From a checkpoint of a small contrastive audio-text model: log mel input.
Rows from block 3 of the audio encoder of a small contrastive audio-text model, named by matrix and row number. Rows with one number within an expert belong to one neuron, the router's apart. Each number is 128 + 32 x the weight over its row's rms, rounded and kept within 0 to 255. All counts start at 0. Numbers have three digits each.
Before each expert's rows are labels from the 100 clips, of 14848, where the router gives the expert most weight on average: "loudest" is the band of the loudest frequency at the time of the peak. Only what is clearly more common there than usual is listed. The data: short read English sentences (LibriTTS-R).
# router: router (encoder.blocks.3.mlp.router.weight, 4x128), inputs 0-127
# up: expert up (encoder.blocks.3.mlp.up, 4x64x128), inputs 0-127
# down: expert down (encoder.blocks.3.mlp.down, 4x128x64, transposed), outputs 0-127

# expert 2
loudest: 4000 to 8000 Hz
router.2:139046157123118179121090114138083135140133145058115109127046131106174155132124148111084183145139094133129120156179126115136129109113139102109170125126120105161078147168119137129113097169100132051097134140197118150103199113115119121130104138132180060033182194127130159171088167094104096187193135155115181144147125112158147161136106176126079109131144156139113120141142138127098131135089
up.8:128128160128128128128128173010128128164128128128128101064128128128128128128128089095128188128128128128187128128057140128105067061128086128128128128196128128128128128072128128128128156128128128128128128128128175128128128128128045128128128128162128128128128175128128184151128128128128069128160128195128008128128128177128128038048128191128128128102118128128128128128128145237128128128153
down.8:128196128128128128128161073128034128038214128128166053115128128128128128128128128128128140128128128159128128128205173128128069128069090128157128128128128128158128128128101086128070128071128128128128128089128244128081181128128128128128128128128128128128128128128153053128075128128128176128074128054128128128204128128128128128128128128128208194128128128128175128128128128128082128085128
up.9:128128128089067128128165128128128128128128128208128128159128192128128128128159128192128118168128085128128128128090098187229147128196102128128128128128073166128128128128128128128128128128128147070128128128128128128128128128128177128128128128198128169128128128071068128128128128128128041029128128128128090128047128212128128196128195128220193128128128128128128128128128128128128196128128
down.9:128128042128128128128128128113179128213065128128128128128128128128067128021128128128128128128128128066128128128128128176211179128128088128128128128128128128128179128128128128062128128128234128128128128128128128128128128128188086128128128089128152128128128128096128128024128105167128128128128128128128086158097128128128128108128128128098128128049128128128128045128046128128079128204056
up.10:128073194192128128128105232128128128187128160128128128128128165128128128128170047144128174128084128128128128128128128094128128047128128128128128128128128128128128128128128090128128128128128067165079026209114108128083128128128150128068085128167190072101128128128176128128128128081128128128128128201128038128128128149160128128103128128073172153056128128173187128128128150128128128170128
down.10:128093128128081128162128128128128128128128128128087128128097128128128180064128201179074128128128189128128174186128080128060050128099128128128128080051085128128128128085128128128128128191082092128097179128128128082128128148128128100156128128088184050085128128128128037128107128128072128128119190070128128128128128205128128128128128101118217128128128190080147128128158128128128169102128
up.11:128128128128128128064128148053128128198128128128128128128128128128128128035128128128128128128128128186042147128056128128128128105246128128097128128128128128128128216128128128175087128128128213128128128152087086128128128128128128128128128128128128128128128128095128027068076128128128128128128128128128128095128128128128055128128128179207173056128128074128202128128128172128128128178128
down.11:128128128161128128128128128128128128071128128128075128067128128022128128128128047128128089128128128217128078175180128078128128128128128128128128128195128013128185128098128128057128072128090128128185184177062128085128128163168128128128128128128128128128083128128128128093075088128128077128128166128128128128128128046128128128128128128128163200128128128128128128128128128086069128128067
up.12:237128128128128128128128128128128128073128128128128128128128128128160128128099194109128128128128128128062128128128128128128128069128199088031128188166128128128128246128128045215128128128128128128128128128083128128128128171128128128042128128128128128128128128121193160161071128128128128128210128096128128128128067128128128037128128144128128128128073128171209128143128128128128128128128
down.12:073128128128128128128128128128063128128128128128128128063171128095128128128128128128128128169128128255128081192128128072128128128061128128128179128041128042098128051128157128128078128190128128128128128128128128085128128128128128128128128128128072128128128106128128045128128128128128128128076128128128128128051128046128128062128128105128128030128097128128128128128128128128128128128217
up.13:215192087172128128128240128089128128128128128128084128128128128128128157128128128128128128128128081057128128128114198175128128128218155128128128128128150093068162128112128128128128128128184128096058159128021185088151036081128128128128128128128128128197128128128128128128128128128128128071128185128128189128128074128128128128098128128128128128128161147108215128128128128128128184128128
down.13:128072128128128157128128128128128128062096167128128086128078128128128128128128128128128128128128022128033086128086128152128128076128128128128128128172070128128163128084128166128128128128115128128128165128128128128128041088128128128128128128128128030076128128101128128128039128128163128128087128128128128157128166039128128068128064055128128128128212128128128128065128087071128128128059
up.14:201099128128128128128192149074128128135128128128174128128128128169106128058232128128128128128128128050128128191194128128128128128229128108128128128128128128053085095128128128128128128128187128195128087128128164128128101128128128128042128128052128128128185128128128128128128149128187095128172128159128197128106103128128128128128161128128128128037128128128128128128057206128128168128128
down.14:128128128175128103128128128128093128128177128128128128128128128128098128128095128161128128128128128076128085052128053128128052128086084077061128162128128128128171072077082128128128128077036128128128128090128128128128128128128128128128093128056167128128128128109067128128098128128128128066109091128021128128164128060128090128090128128061073153128128128128096128128128056077042128078128
up.15:128128128180128074128075156191128183054074128144199128237128128128097128092128128175128128088128128128128141168128128128179128128128128128128128128128128128128128128128174175161128128081128084128088064128128072049128128128128128102128128128128128128074166128171149128128128163128128128128128207128236155128065128128128128128128128128070128128128162128128128159128128166128178071128231
down.15:128066128128064128091128170128128128171128096079128128128128128172083183128128128128128128128077128168128128128047128128128128073150128095128128128128128128128128128128146128128128065128128128128079128128128000128128128128102189128128128128128128042026128128128128128128128128128128065128128128128093128128128128128128058128091128091128073037128106128128194128128128128128128162128210
up.16:128128128128128154128043128128128128178118128128128128128128128128187128092068174128191128105128089185000128189128128038105160155128252084037128128128128128128128255128128128128095128128079128128128059128128128128128128128128128128069128128128128128128158128128173136128128128128128164172128128128128128128128128128128128128128187128180128096128168128128128128128128128128106111128128
down.16:128128128089164128128128128140128128082081068075177128128128128128082128128128067128128128128077062177128093231083087099078202128128252128070128102128069128128128128128128128096128128193060128128128128096128128128128128128128128041128084083165128073128065088182128128128128128102128128128015128128128128128072128128128112128128128128128128128128128128128128128128128128128128128128128
up.17:128200128194128089176128128128128175128128159174128215128197116152128128086128128088128128128167128128128128128128180128128128172166128128128099128128166128128128128128128128159128128128157128128128128128040128128128063128131064213128128128128060128228128077088106128128208095173128128073128128128128128128128128128066053128128073128061196182128128128128159070128128128128103128128128
down.17:128088128128095128128152128128183128128102194192165128128055160128162128053128128128128128128176128128128167128085128128128128053128196128128170128128128089195189128128128114128128128180155172092092152128128128099128046128128128128128176128085128072049128199094128128128077128103169128189128128154128128128128128128128193128128128128128128128085128128057184128076175128128128088210097
up.18:128128128044084128185128074128128128128128128128128128029128128128181128128173181074200128128128128071192128128172128179056163128190034128128128128128128128128100074128128128128128128057128128097128128128128128128128128128128050128128128053128128128128092128128128128165128041128128128139128128128086128128128163128194128128128128128128128128253082128128128128076128128128128128128128
down.18:128128128128128128217083128128128128128128128128128128128128128128128128128128128055128128128128128000128128028128077128128128128128008128128128178128128128128128128128128128128164084128128045128128031128128128128166128128128128128128083128128128074128128128128128128128128128128128128128128128057128128197128037128128074128159128128177128128128128128235128094128128095164061128128128
up.19:128170128128128180093128158128128089128128128128183128217128106128128128128128128128095068128128128128128128128109128196128174157093128139128128128128128071128128102064128128128092128128128179149128045128128128128128128128128177045128128128057175128128140128128128086046074114128223128069095128128128200087054128128137201188128103128162128128128128128183128084128128128128205128082128
down.19:128128128128128170128145128187128128128128128197128128155058083128128128128128128128128086128128128128128128128128128194128208128128128128089128198128154128161166128128128178128128128042128180128128059128128199128128056128113128128128128128128153065092077149173128128128128169049128128128128128128072201128128170128192128064128128068128128156128182128109128128058128128211128128208128
up.20:128175255073128128128179189128128128128128128073128163160128128128128128105128069128160128128061114107128128128128081128128209095128128128128158128096167128128128128128100185128128158128128155128128044128128221128128087128086128097128128128161128087174128128128128128128084173096083065157128128176174128070202179128128128128128128128128128128128128128128098128128128128128071128128028
down.20:128179128128128128128096137104128128128181128128128128128210128128128128174128081046128128128165128128128128093230128128175179163171128128187128128128128107075139174128128128097128174057099128128128128128149193105128168128128128128128078128128106211228128049128128128128128128128128128128149028128128128128128128128128128128128128182128102128128084062178154083128128128128128128128035
up.21:128148128128128062128151128186128128128167128128105128128128128128128128128128099176170128114091184128128128128128128052128128060128049128128128128128128180128128128128128128128187128100128128128128128128157128128128128083128128241128072128128128128128128128128128128167128194128071147128128128128128038128217098128128083128056178063128128128178051128062128172189128128128037167128128
down.21:066128059163128128128128128128128128128128220187128128128077128133128128128128128128128128128128128128155128128128170128180165106128128128098128128168219128128128093128128128128128128085128167084128128128128128128128128128128160128151128128128128128033128128094078128128068128203151128226128128166128128189128183082128128128128128128128128128128128128017160128009128128128128128215071
up.22:097197099128128128128209128068128128176128174042093128128128128128087128128128128128128128128128128128128181128072171128084106167182085174128128128128128128048184128128180128128128108128128128178128128128059179088128078128128128075128128128160068128210128128128128128128202128128186128081092168128128128162194128128048128128086128128128204128128165128128128188128128085128128128128128
down.22:204027116128128128102128161128184128128171128128161128107084165144125128128156128181128128128128128177128128128037128128128128128128128128128052128128128128204128128076128102128128084128186128063128128128196128128128088128128128128128179128128128007040128165086128128102128067128128128128128128128128175128128128128128128128128128071128128186128128208069128128096157080079128128128117
up.23:188128070128128128081128128128128128086128130122128128128128083184101026105183165128128128128128128056128128128128128128128164128128128128128128128128182128128128128104053128128161128128128128128128128128128226172173128128128128128128109128128128242128128087128128128128128128153093128128128128128128211128128066128138052068128128128190061213066082128128168092128128173128089069128128
down.23:128091128128128128053128128128128128128128128134128128128128128128128196074092178196128102128128151128066128128128128128128063063128086046128128128070128128128128128047128128128177128128128128105128143128058110128128187128128170046128183128128128059090082128177128128098128128128175128083128204128076128128112075128056128150101128027128128128128089128128090185128128109128128128128174
up.24:128128128128128128092128171186128128128128155063128128128128168166128128169093128128128128077128047128090128128128128128128154090128128128128128128171189128128128193128128128128128128128128128153128128186067128128128128128128128128128111128128128128101128128128184081128128111128145106128187045181128128128128128128235128128128054194243128226075210128128128128128128168128128048128090
down.24:128128128165110128064180087128128128179128128165090128128073165092128128092128128128128150128128128186099128228032128128128128128101128128128128068128118082165128128033128084057128128128128128091128165128128128128185105128128128066147128128128214060092159128128128158128128128079074197128084182055152160158128068128128128152128128074128128098104128128087145128090128128128128128128128

# expert 3
loudest: 250 to 500 Hz
router.3:152112093057152190172139122166115156134119122132133088119183125143121094103118122138205045090121149160125145124112159122173194153173153171171122117115095146122145108108133152166179140041107123201067083139155128164139093139157138091158150120133107156148080062146134092087111096183117136109040067101124144147096147091147086112150148130129171135122151101116132116145122119110100089107102
up.8:128128128128128128128128186128128128082128128128128128189171128128053128128128128128128128003128077128128203096087128128128128128128128128128128128098128110173164176128128128163061128128154087078128128145161128003128128199128128128136128128128014128128128128128095128128106128128128128128128128162088206128128026147128128128128161128171128128128217128128128128175128128128128128128157
down.8:048128081014128128128128128128092128190128203128128128128128128070128034169128128128128128128128128128203128128128128075128128128128128128128128077161128100128128128204128128015128128192128128128128212128128128128128175087101048128128128128084076128128128128128128128065128083128128128108213063128128093128128128128128128128128128128128105128128128128128128128048128128128128107128128
up.9:177128128128128128150128128128128128120103128072161128077128144128079128200163128128048128128089128128128060083128128128128128128128092128128128161128128128128156128155128172128128128128178177128128128128035166064079128128128128181128078128086128086128202128128188128128112099128128190128149179128128078128076128128128128024128077128185128165103055166128171128128128128128219075128128
down.9:162087128084064128128128029128128152128074128128128128128128128128128167082128128128128128128128128161044128128128128076128109128128128128128128128128128099128128089128128078128128128128128128128128221128172128047128073117128067128208189128128128110086128128102115128128128128128128063128064167128155128171128128128128128128068128128128169128128033128128128006128128065128178128064128
up.10:128128128128128128109128255128128095128128128087168128128128128128128128128128128128128128076128089115073128128128128036145128128169128128128097128157128128080128157128128128128060128156128060128128128128128196128128128128128128128076128128128128128128128128188172128128198128128197056128128128128128128128128000101128082095128085211128128128070198128128147187128128128128128128128084
down.10:082128063128118128128128128160128156128128178128128096075128128128128128128142128128109128128171128128069128128161128128100107195128207128161086128128128128128128183128033128036128128128068096128181128128128173128128128128128128091220053178187128128178205128185204128128128128128128163128128128128128128128128052056128063128128128128128128128128074128187097128128128080128128128128128
up.11:128128160014128185128173128128110128128128076128128128044128128162191144128128128175210128177128128128128068128128128128128128128128179093097193190128128128128128128128128128033128128128128128128128128128007128086128128128080128128128128050048128128128128077128128128128128175128128128128128128128128185128128128063128128038160128193128128128152128128128128128128128094128128128101128
down.11:128103128128128128128128128204128128128082128128069128202097128128128128128128128128128128128128195101128128112128128128128128128128128128084099128128255128128128150088128128128128128128128128128179063128128095128226128128128128128008128076065128128128040128128034128128128128090128128060128128128128128128191128128128079050080175128128128128128128128128128128053128128128128128128128
up.12:146128152065095197128128201128128128128128107093188128128076108187128128128166047077174128062128128128128185101128128101128128074128128160128176159128128048128150128128128128080157159128128128164086155128098182102049128128128101128173128128128146081128128128128200128128084128128159128128128128128168128128052082128128128128100052186128128189097128183128192128128128128128189128128128
down.12:093128128128128128098176189128128128057188128128128172128128180128128128116197128128128206207128128148063128128128163026128128128093128102093128177152173128128128076128076090142128128128128128128128128128128128174128171128128128128181128128168080089128128128128128095097128128128128182075014091128153185128054128128071128067092158128128128128128071099128128128128087128128128089128099
up.13:128068128128128128128175128128062128249128128128128216128128128128128128128171128128078128058128128128128128159128179214128128168128128128128128128173128128128128128128128026086042128128128128199128174128128128030212128174128128128128128128128128128075220128128160128128176128083128098128198128128128128105128128128128128062128128128128128084128128128128128128128128128128128128128128
down.13:049128128128069128128128107128087158000128128163097128098078086128128128128128100128128128128128054128128128128128128128018128128128110128128128128128128105128128191166128174128128128128128128165128204128070128128183051065128128128078235154128128128128107128083128149128128128092128128128183128128086128128128162128128128128057128128128128210128187128128128128068128128128128128128128
up.14:128062108169128128164128128128128077084192128106128128128183128128128128128128128128128194189168128128128128099077128128040128190128128073128128128128128059128128128128128128074086128128128125128154201128092128128128128150128128179128128128163128128128163093128099128128166128128128128081128201089044128089128128046087128128160063061128170237128163128128128128106059166128128150128128
down.14:128128128194128128128128190128088128201112145128128128175104034128184128169128128128089084128128128103189174128128128182099173096128128069086143128087128073160128128201179128128092128128169177128128111164096128096128062128128128128061128128128075128128128128128099128128128128128128128150171128128128128128128183128128128128074128128053128053073152128075186128077128128169128038128128
up.15:128128128128128192128089128087128078128128181041180128059128128128156128128128000128157128163128128187128128128128128128128150128128128128128167128128128090128128128128128128128098128128128173128128089128128187187128128128128128161181128128128128128128076128128128128128128128081128128078128128128128128128128187092128128128075090209231128128128090094128128128128128198191128096128023
down.15:218091251128128128167128111128102128128128109128128173173128128128128233128128226128194121128128189128128196150128164128128082128128128087128128128128140128128128128100128083199128128128128128128143045128128128128113128128128183128128214128078128099128128180128128081171128128128128128180128085128128128128089174188078128128128145128161086128128128142160128128187128128128170128128164
up.16:128128128128157128128128128128128128074051128128128128128128128128128128020051128128088128030128153128128128128128128128128128145167128128128128191128128204128128255153128088128128128128128128193128128128128128128160128044128128128128128128128128089156209128128128182128128128128210128128128128128128128128128022128128128128142169128100128128128128128128191113128202128059128082128128
down.16:128087128128128076055128128128128128182096128128128088128128128128169128128204128090128128128176128216128128128052128128128128128069255128128128079128128085171128128128128128128189128128128128128128128128128128128128128128128128165128128128128128128128074128128128128128093128057128128070029128128128128128046128128128071080087083128128128024128198128128128128095176128128128128164128
up.17:036128128106128128036101128128128181128128067198128128113199128160128128098128128128153128075128186128128128128195128082128128080128128151070128163128076128078128171128128128128128128128128128128128128178128054128089128128140128072027052128128101128128128128128179128128157128128128128128128078128227128128104098128128128128128086128128128128128128128183128128128128186202206128128128
down.17:222128128128128128184128128234128083115128128128128128128157128128128128128148128128128128128128128231128128161128174029128128195094090093128128063046128128128128128128188150128106128128154128078153128128128128165128128128128186128128173057128128071128128128128128143128128082040128128090128184043128128128128044128089128128174128128128128128128128094104128128128128183096128128128128
up.18:128075128128128056128199128128128128128200128128128128128128128128128128128128128157175203128128128175128128128056073128128128128128128128128158128128077128128218118055128128128161128128128128080128128128128128128128128128128128128128128128255128200128128128128128128128085128128077128173128255128128128128128128078128151101128128128128128069128128175061128140128148159128128128236128
down.18:128194186128179128048107128054128149128128128128163042128128069128128128128128128128128128128128083128128128128128128128128128128128104066128128128095128128128089040172128128084128128128128128128207128081128128128128154128128128128059128169128128199167128128197128148143128128128128128128255128128146128053128128084059167128128185128128128062128099128163128201128128128128128086128128
up.19:181170128087145079128128128128085128203128128128128128128128128183128128128104128128128128083128164189070128128128128008128128128128225128128128128152128128111079255128128128128128128128128128214128078128128128121042128128128195128119128128039128128128128128128168098128128053128128128128128128128128128128128128128071101128128188128197128128128128128128128128168128128128081095083128
down.19:128128161128128128128128128227147128128128078128128128128128128128128128128128128067089128128128078253128128222128128128128128128128128128128128128128128128128065128098128128128128128232128128128161070128128075128128128128128180046128085128128128128188128128178128128128128128070174128128052128128099128060128089128128044128128049128185128128039128128128128128128128128128128128128174
up.20:089128128080128249128128128128128128128079128128128128128128128128128128085128128098128085096128128180062128128165128023128184128128218202172128128128128128050128128128128087128072128128128128128128128128181085128128203128128128128128128128128128071037128161192166079128128128128128128178152069128195188128099128097128128128128079128070102128128171128128128128128128128128128128128128
down.20:128128128128128128128213128174128128225128128128109128128128128128063128128128128128128128128102128225128128164153128128232077128128212128152128128128069128128128128074071156128027128128128128070128128128128128128128097128128128174173128128128078068128196128128187128128128087128128128128053128128128128160128095128128128128225114128128128128128128105155128023128128128128128128128128
up.21:164128128128128160163174073067128128128184128128128128088128128128153128128174128197128128101128128106128092128128071128128177128128128174128128128081055171128149128128128128068128109128128209128099128128128182128128128076128128128128099128059128128128128128024101128128128128128076170128128068128128128070128128128128128087128176128200128128225080097128128067167178128234128128128128
down.21:182057128128173128128128128032128128128091128119128057128128128128045128128082128128128128128084128128128128128062128128128128172128090128128053128128128128128107128128128128128128076214128034090128179128128075128128181158128128128091128128128128128128128128166128128128128128128128128128128128079183128128128045128128128069165253128128202068128128173128128128128128128128128128162186
up.22:128099128128067163128128128128210128185157128086128128128128128128078084071154128128183183128128128054180128109128128144156128055128060115153128189128128128128128091128128128128128128211128128097128151114163128171059128128128128128153128128146146153045079103128128186162128128128128128165128128128175128038189128128128105069089128128128031128128065128128128128128174128128128192128128
down.22:128128180128128128128128128061128128128174159128128128128191128128128202128082198128128128128095128083128128128128128128182128128128128049128128128084128128063117128128044093128128106067128128059128041128128162151035185128128128128159128128128128128194160128152128080128128128128128128146185101128179128179128128128104160128128164128128128128128128128211070128220128185128068128128128
up.23:128128128128128087128063128128170069128128128128069128128183128128128206065128128180128156128128104128091217128128128128031081128128128051128128128128128128128128166191128128128128128128075087015070128128128128128085128128091128240128128128128128106152102128128098195128128189128128128128175128128128128128128128128097161128128128128128128170128155128128128203186128128062128128128128
down.23:062128128128128128045128128128128128128128100128128101188104093161128128128128128128128067092170128219128128128128084128083183128186128128110128128128042081152128128246206128054128212128220188185064128128128128128107128128128128128088097128128128128128128128128128128128128128128128128128128128128128128128128128128128202128098128066128128128128128128128213128128128128186128109128128
up.24:128128128128128128128128128088071128128128128062128128178128166128128128128128000128066128101048204128128208128128128128128196128128128128128092128079042128128128228128128128155191128128128182128128128128074128128128180040128128128158128128029128102128128128128128128128128095128128128128128156128128128128128128128128128178128128128128189128128128128194128128128051128128171128128128
down.24:165096128128128128142128128128128128128128128128128128128128128128155213255128223128068128128128082128128128128128186128128173128128156128128128128128094128187128128128168128122128128225221128128128179128128059128128128128128128128115128128128128041128128146128128128128128128069128221128076251128128128128074128128093128128182128128128066128128128170128128128128128096128128128128128

# expert 0
loudest: 500 to 1000 Hz
router.0:145149109210111099164146156094176104145119148165133172108149147136051126176133107153092160125128142140116136115089109126044050101117103088158092154150183124153161140095130131101097162159128145156140157099035123069133109153134130188126142135145117176191072127107122136096138113154182172092125196155138071082157131148111150158144110076132114099149102100119123108141145125120200114133171
up.8:128099128128128128128128128128128128000128128128128128128128128128128128128128128128128128128128128128128128128128128128128128128093128128128128175128128128194128105036175128128128128128128080128128128128128128128128080128128128128128128128200128128092128128128128128128128174160128128094106128128070060205128060128128128176128128128128128255096128128128128053128128128128128128128128
down.8:128128128128128061128128128128206128255128128128128128128128092178128128128128128128128128128043048128128190063066128128128128128128128128128128128128128128068128128128128095128128128097128067128128128176128128128128128128128128128128128128128128178128128128098128052081128189128128128128128196128128128128128128128128128128128128128128128000128128065164128128128046128208128128128128
up.9:128128128104128128128128128128128128128128128128128128033128128128128128128128206128193161128128128173128128140241128066128128128128203128128128191219128128091128128128128128128128128128113128084128128128160128128128128128128031094077128128128162128128128128100128128062128217128128063128074128128128128128162128038128128101128128208128128128128128128128128018128128128172128067128128
down.9:128128128128055128128151128143128195128032149101056128128128128128128128033128128128128128072128054144128128253128128128128128128128128128128128099128083128128128128128128128106128128217128128128128169128128128128165128128128128128128128182128128028128128128128128128128128128029128128225061221128177128128128128128106128128128128077128128128128128128128128128068128128128128128128076
up.10:128128215128128128128128155128128128060128128084128156128128128128128128128173128128171128128128191128128128128087128203128128128128128128128178128128128128128202044070128128128128144128128128128128128128116053128128128128128128189128128128128128174043128073212128128128128070058128128062128128128180128128162128211160128076075128170169128207128128128154188128105221128135128128128128
down.10:128128128128128128128079094068128078128128204178128195128128128128128128128170128128060073107081128128203128090199128128128128128128128128128111128128128128128128201168128128059128128038193084128128128088128128128128170128128128201078100204128184216128128128128128128128128128128128128128128128128128158128165128128182128128128174128065082077231128128128128105128128128128150128128083
up.11:128190128128156175128128128128128090128128128128128156128128128128128128128128170189128128128128128128070090128128128117174128128085164199080128128128128128072128128089128128144128094128128084065128059128128128143128086128166040128052128128128128128153128128128174128128128128146085009128128128128180128084128128042128196087128228128128128159173128078158128128064128083128128069128083
down.11:128152128128128169079128128156128190063128128128083073068128128128128128104128128078128128128177128128105128147103165074065104159128128128128128128121128097155102128215128128087128128248128128152080128128128088128152128157128128069194093128184065066128128128128144180128128090128128084155128168128128128210128185128128128128177128128167128128128061128090128084128128096128180177067128
up.12:128128128128128188128161128128128128128128128191128128128128128197128128128227128128128128082128128128128128128189180179128128128128076087128128128086128128128128128251128128128172128184128128128128091128128128128128128128128128169128128128000128128128128190128087070128087128079089212128128162128128174066128128128128128128155223174128128170128098128156128074128128128128168183128128
down.12:128101128128167128128128128128128128128128226032128098128128128050188128128128128166195128173128128103128128086072179161128128128072074128128128217151187128128128088128101128128128100128128077110128184128153086128128084071128128128128172128128128081111128128128128128174128128128128212128128047128128157090150128191128128038128212128091128128128128128128095128128128069128128128128128
up.13:128168128128128069128128128128128128128061169128128128128128128166069128128158161128128160128128199024167128128166213173128128128128128080085128128128170128128073128128128128128128172128128128128128128128068128128082128165128128128128128128019128094128219171087128128188128128128128128128128128128128128075128128128128128033128071128128128220128059155171128096128128128128128167164182
down.13:168128128128184128128200097128095128128128220128128128128128099128128128091128128199128128128128062128165128078062078185081096151128128128128128128128191128128128177128098128128142051128208128128128183128039128128128128128172159128128128128128128020128067144128107128128128128128128193128128128128128128128186128209128128080128152128128128128128202194097128128128128128128128128150186
up.14:072128128128128128128128128128128128045128128128128128128128128128128128128173041128128067128128181128128128079128128128128128128128073128128128164054128160128128128128128128128128128230128174188128128128128212128128128128128128128195128128128128128128128128156128128128100128190065128140128128128128128128193128189128232128128128177128072164055073128128128128128042128096128178161037
down.14:128128128128128128128128128128128128219128190128128128128128128128069007089128128095128128128128128103128128128119128128128128145128093128128128128128128085128128090128128128065128000103128128128128197128128128128208128128128128128128157175128128173128128064128128128081128138128128128128128079128128073083128128128128128128080128128025067128128190128128128128128128128128128128213128
up.15:128128128128128128128095101128186128077128128074128128128128168187128128128128096128128128128190128170087107128128128081128157128192128128128164203128128163128182128221128128188210128114081128128128128097128128128070128128128128128173128128128128128128128069128128128128093064128128128128128128128128128187205028128203128105128156128035108128128058096152128128128128128128128088188059
down.15:128128103128128128128128128218128128128128128128128128128079128086128128000128128128128128128128204128128128128128128080128128083128128128128128128128128128183128048128104128128128128171169176128128128128128128003128075128073128128192128128128128077074128076128128128128128128128128128190030201079128097128128128128128128128036128128128128128128069128128079128128128087128128086152128
up.16:128128128192128128128128128128091128067128128128128128128042128128128100128128128128056171128087053128128128128195128128128128128128128128128128128128128128128191061183128128158086128128128128074128159128128128128128128128128189000128128128108128045128128193128128058128128128128128108128128128128128128128128210128128128075022128128058190128128128128128128128128128128055128128128190
down.16:128062128128128128128179128128128128217128128128128128128128128162173128122128166128128128128128128069128128128128106128128128128128128128128128075128148128128128128128128128183128128128128128000128128214128128128128090128128128128091174128002128001067128128128128128128128093128128128128128128128128128128128165151128128073128128128128205128128128128128141128180128128128128128252185
up.17:175128128128128080128128168128128128128128163128128128251051081128087052184128128128128128073128217078128180128128128128128128080128079128105128168176128128128171102104128128128128128128128173128100128128128188128128128185083128201128128128128128128067128128128128128128128128128128128122114128195128128128128128128128128128128056128128084238128044161128179128128189128128128128179128
down.17:173128145057128128128172128128128128128128128096097128128174128128128072045128095128046128075128128128128128128128128153128128154128128128128128084128128128052128134128066128128128048128128043128208128128128128128128128128141128128031086128071205128150128128102128128174128128128128128128128128053128153036128128067128100128128128217198128128128128128186128128128128128091128186128107
up.18:128128083128128185128128128128128206128128128128128063128128184128128128094128176128184128128063128065076185187128128128128128075177128128088128128085128128128128128116128194208128165128128128128169093128128116172078086128128128128120128128128039128128056128128174174128164128128128128128128128085162128054128128128128128086128145128094076209128173128128128017128128162128072128128128
down.18:128128128146164160079128093128054128075128128128128128128128128128156187128128165128128128128128177195128128128203128088128053128128128032189152098091128128128128128170128091128128128128128128128086128128128128128025128128128128128181128128177128142128128128128128161253128128128116128160094128128128128151223063128083128128128110097128128068128025128128128128128128101128128128189128
up.19:128128128128128128128128243128128078128128192092128154128128128128128128128128128166099128128128080128054093128128128128092128128128173128128128128155128235166128128128165128128212128038128128128128128128128128110199079128128206173128128128056128128087128128128157037128128147128128128099128128186128128128070128128128128128128179128181128151128070058152128212128128128128082101128128
down.19:128128192218194128111128128128128128155128128076104128128158128128223211128128210128128128128128169128128128191128128080128126128128128102128128101036057184128087128128128128172128176128128128142128128128128128184072128128128165182128128089128128128136128128093163092128128128128089172128084128219128128148128128200087128192174101128164128128128128128167128112128128128179128058128128
up.20:059128128174128153128128197128128161145128128200168128104128082128128128128128087128128128128128128128054171128128128128128128128128128101067128128001063128128128128128128128128168128128128128085128128166242073179128128128128128128128128166078177128128214128184128128128128077128128147128128128165128128128128128128067078128128128216128128077128128208128128128168128198128128128128128
down.20:128200045128128128128128204128097128096128128128128128108128128076128128175128003128128128090102128082128128128205128128128128128100128128128128128128128128062213171128087128011128095128047092128128128128128187128128128164128085128128049128128128128128128128128128128145128069215128128128153128128128128100128128060128128064128128155128128153128128128128128128128128080088089128102128
up.21:128128128128128086128161102128128215128128052181128091178128128093102042128144250084128128128070128128094128128220128128193128076128098128128128128128079128148128128128128128128095180128128128128080128128128128094128128128128049128128128128128128128128163161128128128171080117164095078102128128090128128128128128078175128128128162128113179212128128128128128069128128128128128204192164
down.21:214128128128128047128128154128128128128128038128128128128128128128128128090128128203154128128128128128128128128036128128154128128128128128128128128039078128128128086128254128128219128128128128128128128099128078128086128178128128128128128128128128128128128128102128128128128128128128128128198128128128128092128204128128128128164128128128128080064128163138087128180145212128128128128248
up.22:128128128128128206128128128053128185203128128128128128128170128204097128128128128128221128103128128128128128128128064128128128128128158099076128123128128128128128128128128128128128128115128128128128183187128183128128128128128128214128128128128128163128065081128128176128128128189128246128128157128128163072128128128128080128128159128161128040128171091128128193086128128128032128068128
down.22:128153128128128128128060128023128128128128052128128128128128128128207128128128161128154128128128182211128128128188128098128128090128128128128128128128058128197128182128128128146128128128128106128128128128128181128128128088089128128128128128128128128128175128128128128128128128083128168128128128194128128128182095128066128128128128128074165240128083128128190128128128128162128000128047
up.23:128128128128158128128128128128128172128128128128090128128045128128128128078128128128170128103086128055128128236128156157227152083128128128128128128167128128035128182128128128211128128128128128114104128128128128128128128049097128041128128128128128128053128128128210128128164128086128128182179092128128128128128128128128128031093128167128128236131128128128128128128128128128128128128157
down.23:071128128128210128128155096255049128064128128128128079128128128128128128128128128128061075128071077217128128200128177128115119166128100128155167128128128128128128095128128128128108102128186128128128157128128128128128128128128128099128128122174128082128155166128128128128085065128128128128171128021128128160168100101128128128128088128128128182071128162057128168128128128072128115128128
up.24:128128177128159128045128150176196178128069128128092128189103128128104128128128192128162081128128128096128128187128128128091128128180176112091191128128128128096084185128128172128128128128128128128128128171128128128128128128128128128128051128040128128021183128128199128128156185109128196128175128128128128128081128128180128082128128128128148218128128079128128128155128128128128067128128
down.24:128180128171185181055128128243043128128128128128128128072128128070160128128167128128128128128128128255096128255128128071128128159128128128128128128069113110128128128169091128128128128128174128159128128128128128174128128128128177128128165128165128128128128128128128128128083086128128128128128128057151128128128128128087128128128089128128128090076128128063155128128128178128128128128128